From a checkpoint of a small contrastive image-text model.
Model: encoder arch mlp_mixer, encoder width 192, text encoder norm layernorm, text encoder activation gelu_tanh.
Training: normuon at rate 0.0027, 7000 steps.
Data: trained on photos of plants and fungi (iNaturalist), 90422 training examples.
Rows from expert 11 of block 3 of the image encoder, named by matrix and row number. Rows with one number belong to one neuron. Each number is 50 + 12 x the weight over its row's rms, rounded and kept within 0 to 99. All counts start at 0. After the name is the row's rms in percent of the matrix's.
# up: expert up (encoder.blocks.3.mlp.up, 16x96x192), inputs 0-63
# down: expert down (encoder.blocks.3.mlp.down, 16x192x96, transposed), outputs 0-63
up.59 094:45 41 59 36 50 83 31 72 59 55 65 57 30 50 58 48 38 42 78 53 42 47 43 50 52 58 31 50 59 51 54 45 50 55 35 92 47 53 60 43 60 64 57 64 46 52 37 69 45 71 48 51 41 50 41 47 41 41 67 54 61 54 75 39
down.59 101:40 46 32 49 50 64 69 51 51 51 72 56 58 48 44 39 54 36 42 50 50 58 77 54 57 41 38 66 48 25 71 41 48 41 72 34 47 53 34 73 48 42 78 56 59 40 31 40 47 53 41 45 52 30 49 24 41 57 29 58 56 42 59 68
up.60 095:35 43 50 53 30 64 40 34 26 56 43 58 42 32 42 53 48 66 40 71 33 39 65 61 56 45 62 64 42 41 57 38 61 36 37 51 61 53 50 55 66 57 74 49 75 43 77 53 64 58 55 67 46 64 36 53 50 61 54 34 40 62 64 46
down.60 095:34 33 55 45 38 34 41 27 34 65 62 67 63 45 54 22 35 48 54 54 33 36 38 46 49 52 72 39 52 64 55 48 50 59 61 49 50 37 29 43 51 55 43 48 54 72 38 67 40 39 82 71 55 60 68 21 46 48 65 22 51 85 48 47
up.61 094:64 44 62 58 44 40 59 40 51 58 64 56 62 33 49 23 48 28 55 71 40 46 52 29 58 55 31 29 36 55 44 60 44 45 46 60 47 54 72 31 42 51 59 69 37 49 54 58 44 62 56 41 27 37 53 57 52 70 48 39 52 64 41 27
down.61 090:45 48 64 50 52 36 51 57 64 44 64 25 32 49 63 51 58 31 40 54 46 33 46 45 40 40 44 60 38 64 56 51 62 40 69 50 51 48 39 46 38 41 71 43 62 56 41 35 65 50 56 35 46 56 40 45 47 40 56 32 49 62 34 52
up.62 103:47 45 68 47 66 45 34 37 52 64 58 51 52 52 57 55 63 32 53 46 70 57 50 45 42 48 36 53 51 41 41 55 53 57 51 47 49 43 32 49 32 58 68 42 31 49 46 34 51 52 40 43 69 74 55 57 37 31 55 62 51 22 49 41
down.62 105:49 62 63 72 25 71 47 36 41 54 57 33 42 47 69 42 42 35 48 52 45 45 50 33 56 60 80 49 55 73 40 54 38 51 54 52 36 45 30 58 50 44 57 47 44 24 71 48 41 52 53 61 43 40 30 51 49 63 44 67 59 57 52 44
up.63 095:53 42 51 74 28 55 41 54 38 64 42 62 46 70 48 62 46 45 58 54 27 52 42 58 30 48 84 59 42 40 42 60 60 55 46 50 49 42 50 24 62 61 41 50 54 38 59 33 62 45 56 78 32 46 54 52 49 71 51 39 54 59 40 28
down.63 100:42 45 60 61 48 67 56 58 44 54 52 53 59 30 61 54 52 66 14 52 33 56 25 55 45 55 66 48 44 47 48 38 40 47 52 47 41 72 38 46 58 72 59 47 64 49 60 43 40 82 51 66 49 47 55 54 60 53 60 66 62 70 43 50
up.64 099:54 55 69 49 36 46 49 56 63 49 30 59 40 68 53 30 59 45 59 49 50 52 56 48 60 36 50 53 62 47 63 67 44 42 50 38 56 40 56 46 58 64 45 38 31 77 32 47 58 56 48 47 45 46 69 42 48 20 44 59 50 49 28 41
down.64 103:49 44 53 60 66 51 48 37 46 46 27 45 48 50 34 42 45 42 42 17 63 53 24 38 72 64 28 43 44 71 40 53 33 56 69 54 60 66 41 68 33 37 52 54 39 39 54 49 57 52 53 40 45 47 52 37 40 50 74 43 66 45 30 66
up.65 085:57 49 43 55 35 41 43 47 41 46 48 59 50 63 70 61 66 38 34 23 52 79 35 55 42 42 48 46 41 49 42 48 46 43 58 54 47 26 66 55 47 52 59 51 43 58 39 47 43 47 46 48 40 43 34 52 50 66 53 27 46 23 56 41
down.65 090:70 66 45 50 52 35 50 60 56 60 57 44 79 63 42 53 38 70 55 37 59 49 57 26 49 37 32 28 58 53 33 42 36 49 39 36 72 44 34 47 44 57 54 55 41 51 77 57 44 49 38 59 67 51 74 52 59 61 37 47 51 33 43 34
up.66 095:58 37 50 69 56 34 47 44 74 44 39 50 45 61 48 81 51 24 57 52 53 45 71 50 65 45 54 50 45 39 50 37 47 51 46 65 52 46 51 64 53 49 61 25 46 50 52 61 42 53 57 63 34 57 51 26 60 53 68 55 68 55 42 48
down.66 096:24 43 55 42 63 27 56 48 54 50 69 41 52 59 49 57 39 39 66 50 46 55 22 43 41 65 51 72 61 45 55 49 27 61 47 53 28 62 44 39 65 64 62 30 54 29 48 26 65 44 66 57 53 47 50 76 47 57 68 52 48 43 46 62
up.67 093:51 28 37 63 34 64 27 49 67 23 33 57 36 48 56 29 49 62 56 34 47 44 76 61 61 49 55 45 61 58 57 56 25 40 43 48 49 36 55 50 73 47 50 66 75 78 32 34 59 51 41 38 58 39 51 32 64 46 49 57 61 48 60 53
down.67 097:37 42 40 46 54 63 49 54 55 62 56 52 66 54 35 40 48 58 53 66 60 66 55 70 65 53 58 69 58 55 54 64 42 54 52 48 59 24 55 46 42 47 45 43 50 51 49 47 64 71 13 50 56 63 54 46 35 70 60 59 35 31 51 31
up.68 096:50 53 48 32 70 81 27 55 45 48 55 44 64 41 43 37 46 64 59 52 71 51 76 41 37 60 65 33 58 76 55 42 62 57 45 26 55 66 44 31 30 48 51 66 51 38 60 65 32 53 24 52 41 35 32 62 38 67 50 61 53 65 53 49
down.68 090:71 32 62 54 38 46 52 47 72 35 42 53 55 35 59 37 67 52 47 37 44 53 45 33 24 49 61 40 54 19 56 34 64 44 33 50 51 34 58 54 29 60 45 37 55 62 36 40 42 54 64 40 59 42 77 35 56 49 68 53 52 52 55 30
up.69 096:41 63 29 52 17 46 65 42 62 31 55 36 38 59 48 54 38 60 55 35 40 39 55 51 51 51 56 59 43 52 48 40 22 45 47 48 40 50 39 43 58 30 56 56 69 42 53 48 59 67 39 57 35 46 58 59 52 45 58 40 43 30 41 67
down.69 083:57 71 33 42 54 49 78 58 71 41 43 49 63 41 49 43 58 51 34 34 46 58 44 71 59 52 64 73 50 61 55 41 58 39 67 55 47 54 70 56 33 21 62 61 52 46 46 25 36 59 63 53 30 61 53 39 58 44 47 50 41 61 21 61