A small contrastive image-text model, trained from scratch.
Model: 32-pixel images, encoder activation gelu_tanh, encoder moe soft, encoder layers 12, encoder width 192.
Training: 7000 steps, batches of 128.
Data: trained on photos of plants and fungi (iNaturalist), 90422 training examples, 9.9 epochs.
Rows from block 6 of the image encoder of a small contrastive image-text model, named by matrix and row number. Rows with one number within an expert belong to one neuron, the router's apart. Each number is 500 + 25 x the weight over its row's rms, rounded and kept within 0 to 999. All counts start at 0. Numbers have three digits each.
Before each expert's rows are labels from the 100 images, of 14976, where the router gives the expert most weight on average: "top examples" is what is common among them; "place" is the part of the image that holds the peak. Only what is clearly more common there than usual is listed. The data: photos of plants and fungi (iNaturalist).
# router: slot weights (encoder.blocks.6.mlp.router.weight, 16x192, trained with AdamW), inputs 64-127
# up: expert up (encoder.blocks.6.mlp.up, 16x96x192), inputs 64-127
# down: expert down (encoder.blocks.6.mlp.down, 16x192x96, transposed), outputs 64-127

# expert 12
top examples: order Asterales; family: Asteraceae
place: top left
router.12:462468521484488492479543482511492485490497492532506470446508514508518487433551524476526513510452529493533517507519478525464504514518509541475540527523529516452463508506502518495526511479509493
up.0:486507440503505489502476523473519516499480538521539520484508520523509492495505534497506540487475560435489508535513509519537552482578502469511484483518489482480559503476457487504492502516527500
down.0:508526463474462497515515499441516458527491484465457531526521463499502470529500518505542498519508513496474522489545486524500547493496423509506502523465489470474501539505508473506491484517463514
up.1:455525501484493468486497496524475535527512436498457527525503519480480514498510469489451516531485495508471512506551518497473492489511463472498489520473524511487509452492460503535498510512527455
down.1:510493509521517518481539475516494493537502480469486491525502490464511473517555444487504469478537474491502483488478510486490524507513483441511476506482478523490485535514504507491488483482573481
up.2:462495508504525531461449470516468487491491468479479500498501499508469498492506512485493498521524502516503491499554508499535504491479513491497506476502515529558475520509477476503532512484463516
down.2:466540472507509499499510518442522482525471471556480535496501513485514506485517507513512511537504461519476506530460474493489515497508499513520509512475416489521487492487496478520488487524512483
up.3:513486510509463503500525517552498473409530527490483517542505474508505476509484506491502560466533539530453503490455521467537518499450518517504521510504468482523486462459478540461533496493504471
down.3:475517475510511475495465520520484467490528513477505509508521515495491543553492470522508503495493489498508537505470505521498458515548507470462497493464512526514499465461470504538471559526483499

# expert 6
top examples: order Asterales; family: Asteraceae
place: top left
router.6:493548521477529469507526515485497470532505507462461470527490527462489526536514500536534508512470511503477519536419521495473553491518503477547490560453496505518543526516522503511528479515489519
up.0:505514529517501481459481515490487525457468541501551495490529500466505525463505518523506544525492476541502536525495499483515487504445531543493507535492544530522552494508513488505498542483515519
down.0:487491541543473498455458498501505487515518530509509502481514517520538489513547521500477539510503511538495548476538503496502490518538471514476522515445467485485482466460454485523481486527497483
up.1:522468496550507466486501509456507529526502499493444504494472523475483503491495513524528538515526544515485508511548506462506478506487486526529468502501495450458503485497537504463523490512488522
down.1:511487474489502474476467490535511495436521546495464508509468545563473519474531492497523519502536444531481516503534526521519508499515532487484512471487545497527458513487511507487456502518493463
up.2:476474509548507517475499450469497485476518531506499503509532488505525483491483488476486475482491474538478481485505520463467519539498523507478512487551528520481517530509515479497474502491486506
down.2:480469428501483506501488486488484468498509517569467523504527485496516502487549528508470519495541513487457543479496503539492489506506521501476545479465482503516521516485512537528468490512531486
up.3:512497520512508468520545531495452462488477475503478481487487515523501462543476497491495498499502513506463466512488464482543499544533548543473495510483451477508466514498488502496514509520482477
down.3:546535504507473491481519531502475502484497478559517442503482489503480492519533478519474541495483530474490515500506519525491507455552495501493509473485567551493473481551445509492533557499520490

# expert 4
top examples: order Caryophyllales; family: Cactaceae; text has "cactus"
place: top left; top right
router.4:489518504503511509473471501504489515522512506506488466484515478492504503497470503513531541531473509534504482483513505462509547477519486492512495403480526516511508432508524501505540513476519515
up.0:478465534492503497479504484516514522465501526535451485512493453528528506488495544552484476449523503506510498508541473490453503510486523522470548501494540503489473498511489452493517548492513483
down.0:472496528537503499534471501503501535463497414514518484524446486531477454494497485487528510511486475534491479474474455516516501480488534500527507498537528500535510508484458473519517468495498549
up.1:474489476508506493487467506521530518526536478524538511482522531509474474516517506463543507507511497449492474478488504536529488490587507490538522481488476478496491493458508458469514497558550508
down.1:491520496471514490494512473546523495488496505482487511489515475505466493506513501495486468497484565558456459516456457482489510485487472479475482491469485512501499463501522557486529509513511506
up.2:542513499505496493534534483471521502477575504492520504482504525465484501534489498550494490528456501461511520493490454510520488482495495471524508518489476534501463448520496480492493499517506487
down.2:512472444510451457496566523497447520525491493501492446481527545486535513524499476503482543528481499508453517484503530455541483480495488456512500522504516527521503480481502503511519545495506511
up.3:503521512517550515516454542491505519546502494485469505452541489497496501542479466496538493493467437537561464503484501520511517534525517486495484515480530557487493502522497471515523466493493515
down.3:470465495519488508496484500487474469490506506517499500486500481514520552523535515529515468549510518516463491488475469520529519483460483490527427506482466479536483495518488471496470524526485522

# expert 14
top examples: order Caryophyllales; family: Cactaceae
place: bottom left
router.14:486544481506495498470521521510483502493495520536509486503459513537508499480482506481511508475457511494486511510497444476528508486479538489538489481462472451494482539516510479500477477529495510
up.0:495462488488520496448512494471468462481459531458468506509511498480528502459493468502497541521512497486470505481511484484523504501532518516449463550458510522464518505481560525507508520501516493
down.0:477511499559525509520487514522478492494540501507510483469493503510498488526523479478508536519476493535482493516505521492492510498484482537533477503461535496524508494479469545518476470521489492
up.1:513519533476564472556496520495489518521476506507479485539494476487498430455528507486493546524545493542492458540502523496546519445509506521490458519480494517484503443519470514474497475496514521
down.1:456502504510518490489486524508454522535505484476522490510509519537552527450516489502492516503497473545504461493514495453486531488500499452546448494518519502505500509489510494495523488504471485
up.2:520479510498490460509478506544528522507533580500498498509475483489476489519505518482518491510533508485487510520511488484501519542510520490558502469492519493509505507473522508506521509519530483
down.2:529521526517494494495561440480502493500511485496499513509488437491518506516522463478515482511522471470531475532502468468486525510491532482468544480474435500510472495525488456532484507491492490
up.3:473530548485493512504530493467531459495512469502484455505489513499495522482477474499517497512494471496496459496530548512477530522471465476491507528473522504516519524471546520516472450479521513
down.3:471476496495514475529488480496477510535499478486524503488501490451490485538533536475511485473515478524503514473502498485483470511476524500509481478535539556482541510462477527477514478507515480