Rows from block 5 of the image encoder of a small contrastive image-text model, named by matrix and row number. Rows with one number within an expert belong to one neuron, the router's apart. Each number is 128 + 24 x the weight over its row's rms, rounded and kept within 0 to 255. All counts start at 0. Numbers have three digits each.
After each expert's rows are labels from the 100 images, of 14976, where the router gives the expert most weight on average: "place" is the part of the image that holds the peak. Only what is clearly more common there than usual is listed. The data: photos of plants and fungi (iNaturalist).
# router: slot weights (encoder.blocks.5.mlp.router.weight, 16x192, trained with AdamW), inputs 96-191
# up: expert up (encoder.blocks.5.mlp.up, 16x96x192), inputs 96-191
# down: expert down (encoder.blocks.5.mlp.down, 16x192x96, transposed), outputs 96-191

# expert 1
router.1:118120141160131130112136165130132136069128157131130074164132105113089135143107100143094144129087091161136123136121165148145144105143131126104101084140122179096136118116084167148096129126115160112131115109059127136143169071165134129162130094089072134153080182147109134157155161146095095145
up.0:125109123085123134099086119153143148170087158126196122095141118081100120144114122139153137132137107109128122119141125161123096134165119130101133118121156149112140138140111147117135074111110155121110119150145126099141166153116182087130118126120146120082137150147133171165092136171143147180
down.0:120177093158152089092160098128146092137160137167142104122128093127156098127147102126138165139101133100107148106179111136148109181139125109082085121124164162099081144113107141126158153122107128129139173102115093119108127142124139143138145114129123153098131072182130119124117101100133101139
place: top left

# expert 8
router.8:143115112128194127128106124152130107152136098175125086141063165117133098142135114156139130075106171084172136123119107144092125150132095133137111131113091141148149152131123135098167130162102126090104113151193125122131079176125156111123133148152164131111126140083112137125127138117139097099
up.0:106146151115153098093118131128117129113120103160140120107127074125121166114135103111104119124126117142157125129097133116112111123114102150080160156067136125096115138123155128179148112130125182156144128140111098186122094111113161104117095110125096104132125114135097145141144059127134085168
down.0:121153151120109114107126138086091107157169120120176113115137142107140082143117151140141122097165059121133107112133136112130156129124148069118112112116126116091143135124154136128171169145121136131112095099119108149135115126142111123100128113069112110131100169102127155147085100124118143156
place: top left

# expert 0
router.0:197128151081122150151084130124140142076118152131102094118146128145151124155155119176132140149113155133125082147174090128155156112110109139151117092126123109137113141106165070133115123137140132159161117148152130130101075141166133153181100133102108136111148155111137185133117121121168141162
up.0:114073107135090150163177120143135096163132124132123098150127134141129163123114115141132086067138113122146124124083094150105139183140156140117113103144126153154132144125095107103129109116167178127147144109152176097111120091131172129134112119140118115105075112169114115091135128107144133131
down.0:099147142148146146067151107172163130156120123139118158144088122147148142152124100150128089178132149152139080154116133112103125130107105146130125143136156152129139090118138114159108093114149126103157117136127087137135131156133151121129093097124119112135093124117150139134121111119149124089
place: top left

# expert 9
router.9:128108100155126116112165103133120202158132141152148121107135134105133166130110125131106112122121154129161118139101051155079111139126116135138155179149112111129144180133131124137067133154109128116129177146123161100124136112109109125142100156147162082119115145121121104101122187150077121143
up.0:166134134170145102112113127087153110128118124109110154114145118110128163156134142147173104089118101121106148154117125139082069140139180150151141098120154140134119093137114105136103111106099113148115126121132159143126115183126138107134139121098087148070183124130139163145142107163132149144
down.0:150158150145137105120110125146103140119111137182108106135184124154095072118105186102111129144117104118095115143117084143098115126162113096104108123142159090148087103131161186142145099071152179110151121100128105134151115166124138126119119127103120146112136137153092074125124126115107150125
place: top left

# expert 10
router.10:093144103140091098096118138126145124135117094078130161130122130125139128104157129098133112130183095120115104111125134127088116076156140165134089146123173124121129162142137127169121184124171126144124152095145148137151127160093173109153131190201163160112133092141127090101159149091121134157
up.0:135099114157141124136122091157133124198072148131129126118118173125140113153174152110161102145089119118137082103155140148100118122120125141149135136152140142169132099110148119144122151169168108085121135139160142089126143102169138111117139145077138105123150104079107098102131141134124115070
down.0:172163162107139090113108117119141100116080086140107127120127140127107151150138162129135131144151168141155144179110161083158105125092151186112125118068131104137115109112118137177139133148151155129093143163116115137103165136112141098130174097111088153086146064128103147120090155132130123117
place: top left

# expert 11
router.11:083168148125138162140119138120150085125130111129146117109149121121135136104170136125123098157138102158128138141177112083185127111111103113098102156102124112139090117101140099157135134120101152116128139145134139097138129150164110169100149156108105094130083132175129147115146122118159132127
up.0:100125152143083075134152096133169111100150143167070164154116114109097147108104133114116099149170123153157118147137167103151094185102150141085128144108113116104154157136140138107142117112113101154169126126100045133116161096096124124113136117143103103117127157152124105153123113157114114119
down.0:126145084150105095068101139120161205101135103120151130131099104144140140132102109099168158129127147108142128100122149123162108121079120108166145107133135162110079118140195084095099138128099099102149096147118165125081131123129179162112125105136101121132118161193125123091148137133114126142
place: top left

# expert 5
router.5:138118103158136128130106151122122147169059175098103156157136123114170134110093143149125100155140117117106141084141127149156063105143180123132135154133142112102133089143183105165121123106151099122128119152105122127104131103106123130166119140146144111146158158148141160128136097116119137093
up.0:107149109160133180116148089117142154146134128125120119196145108139183084129125163115130152079148138111135100149114082097105158141120124142130104127098113163152113163133078123127107118128182143103112087107134140140112116174106139111093093113121145162121163104151114126141112187119094122145
down.0:123108118106112108132164151109122120124126159170086120125122131077139119134180160098121118119121083199125172153138071104152156129104156127131099183127128122143151110124138158112146149150158159166146103089098147137142151152166156117131126154093103153109107100117105104170142106135133108157
place: top left

# expert 12
router.12:167124148135110143089144139146102134160128131117170124130124123105098163136134091092171166135098169141176110130132152154116143118116151073165150137131123114103131164131087119071119109111149122152119136170109152153100119137126107170110120121149144160097071096141135105155103171124127088148
up.0:119101171128102142162132124141174110142104121145140130138156105140105110154163090115107099125116096087120160137152150119140115091107107116113119156161142142123147146113133135121144130152181096117118106131122144147119140140145156112127140149111150178118147134083155104133185101179142098104
down.0:115148135111144131122093163087092149114133149140124173138152131121089129116098137119127142144130113099106130122136126082144118137143147141120089126111127149088144163101111129142129125155161115150150104140111141091086117116100165087156152128093153125150133179073141101130132121180117126194
place: top right; top left

# expert 7
router.7:111132059131144157110136099185126081133169138128124122142076126162136094151139141123201085186143129112115142167132127095118145116146151135134122082143157119151124147109149083128138119148130112124109102090162034150126099118115156136138149143103147143142153092144150122087134155139106122150
up.0:147146078139138091125135159153118157109142104144116134161127140153060127093106140145163142155127169116122116112131130126150143152134097094084168104111121109085123122115123134133084143142046104125166126133123103162149145166133134096157158153109080130128159145171161135154127136124094117125
down.0:141125121145140141133157129092132165140134131158129128137146162118183164105110137115125136120142126173168132117110075109104109145167170130160134116075069119145103180138120100143120133120144133122105165125138112170130127134165136116159122147105141191158124175140126140099123120117114090110
place: top left

# expert 2
router.2:090117113082093101107109090156145108112101151101142143115114112093158108110109148089108123143151178123133155104139144125153095136122143131150139161171110140136172103123124133169136141128143120130104141070096125112173103164118135100119133125133134158121148134139138120133110098146121141120
up.0:128077110151118133125151130122123153186126114143126100104124116145148126092132105147160091152115119127098131128133106145122096086117144136106188148167139155166120133116128170164171082110141152120058133117169128105154149145104140148117113118146098146106126109120113135183062088138138129125
down.0:104063149125145093103125119114094135120103110105158089122154109142149147118122151163118119149133138126160131128099138111116123136154078156090117175126154137127120165139158119106137122094101116130157067145150099099134161126127142144144132162126104115137099101120168150168105096077136130126
place: top left; top right

# expert 13
router.13:162159145085108151120125131153155107094135091122104158124144156131148153138083118168144146133139129127152137163115136134137142126136110153149143086141109140139108133115125073123142106111124146179106125104124145168121163139118114134159153133077122192152123127196169096132165160131171115159
up.0:136124097109119136152130125138200127166155143137140147089127137131163098111148096099125114163112118127133127144162121090129165125121101104153092130110134104160119092056145103149146127140139136128120137131146079130107155131121146160161107083167135154108061129195128112111121109168162151143
down.0:133127106071098151114157140111152160161121148108095112127162164085099114142125146105153100134120158127132147103151101148160132124105140115127136129146121129150111111141105143115130192137147133141142135167118141145120111164128115165116130107083102149082115160109155121140115087114098127145
place: top centre

# expert 4
router.4:071122097108123120133157130121180173147111173113094154143160118105136117136095114125121172130089111115105117124103158097101137172152129128169130103130093138092088103154160135085134125126102132134158102136140148148100115129146093118111141145113151137121094118116093128106175110130155137080
up.0:117098154127087111123126098100121133121161128131105159145126144116121123119182117091149195130101136139136101135135112107138152135140117092119135149105106120149107125127184066152149128123182086144138100118134136083131140134155119129136161100174124111140123150133140150088120119107115131121
down.0:124125107098133118108126113130149177158103115136155136128120161124065120168123128109188106134129146124161113110102173142135131126122146102125105123083104147164154129119133144121134135108148091084103159112143128109094131140150098080100154148138114097154141129131157182128160133111133129108
place: top left

# expert 15
router.15:134109163099131109168097128145102112131102137152163134137132155155140104112154179140124111144131133095158130141129140120094068116139144135115138121145117103144104130105110149141143131088070117100103134121105128163164147119105132084143134076100144095087120111114142117129118106133163115094
up.0:116125174090105168121107103158130129184131157103134177121131136138133067133109117127125107095164084115123117142099121137099144140142108107132130168100083106142135195154090146129161098167116150122109116151106133136122133114112124133150168143118084126118098132107152137122114133109070108161
down.0:117148137110095108128143127102157136142102064121155129136180104152152145143136091106113115139128157142089109140125121124078085138122144159177142103119109149158121117103094127124117128161093165164120114103087136110150128109115151154128139142124135103147105129143138144136104119135118125158
place: top left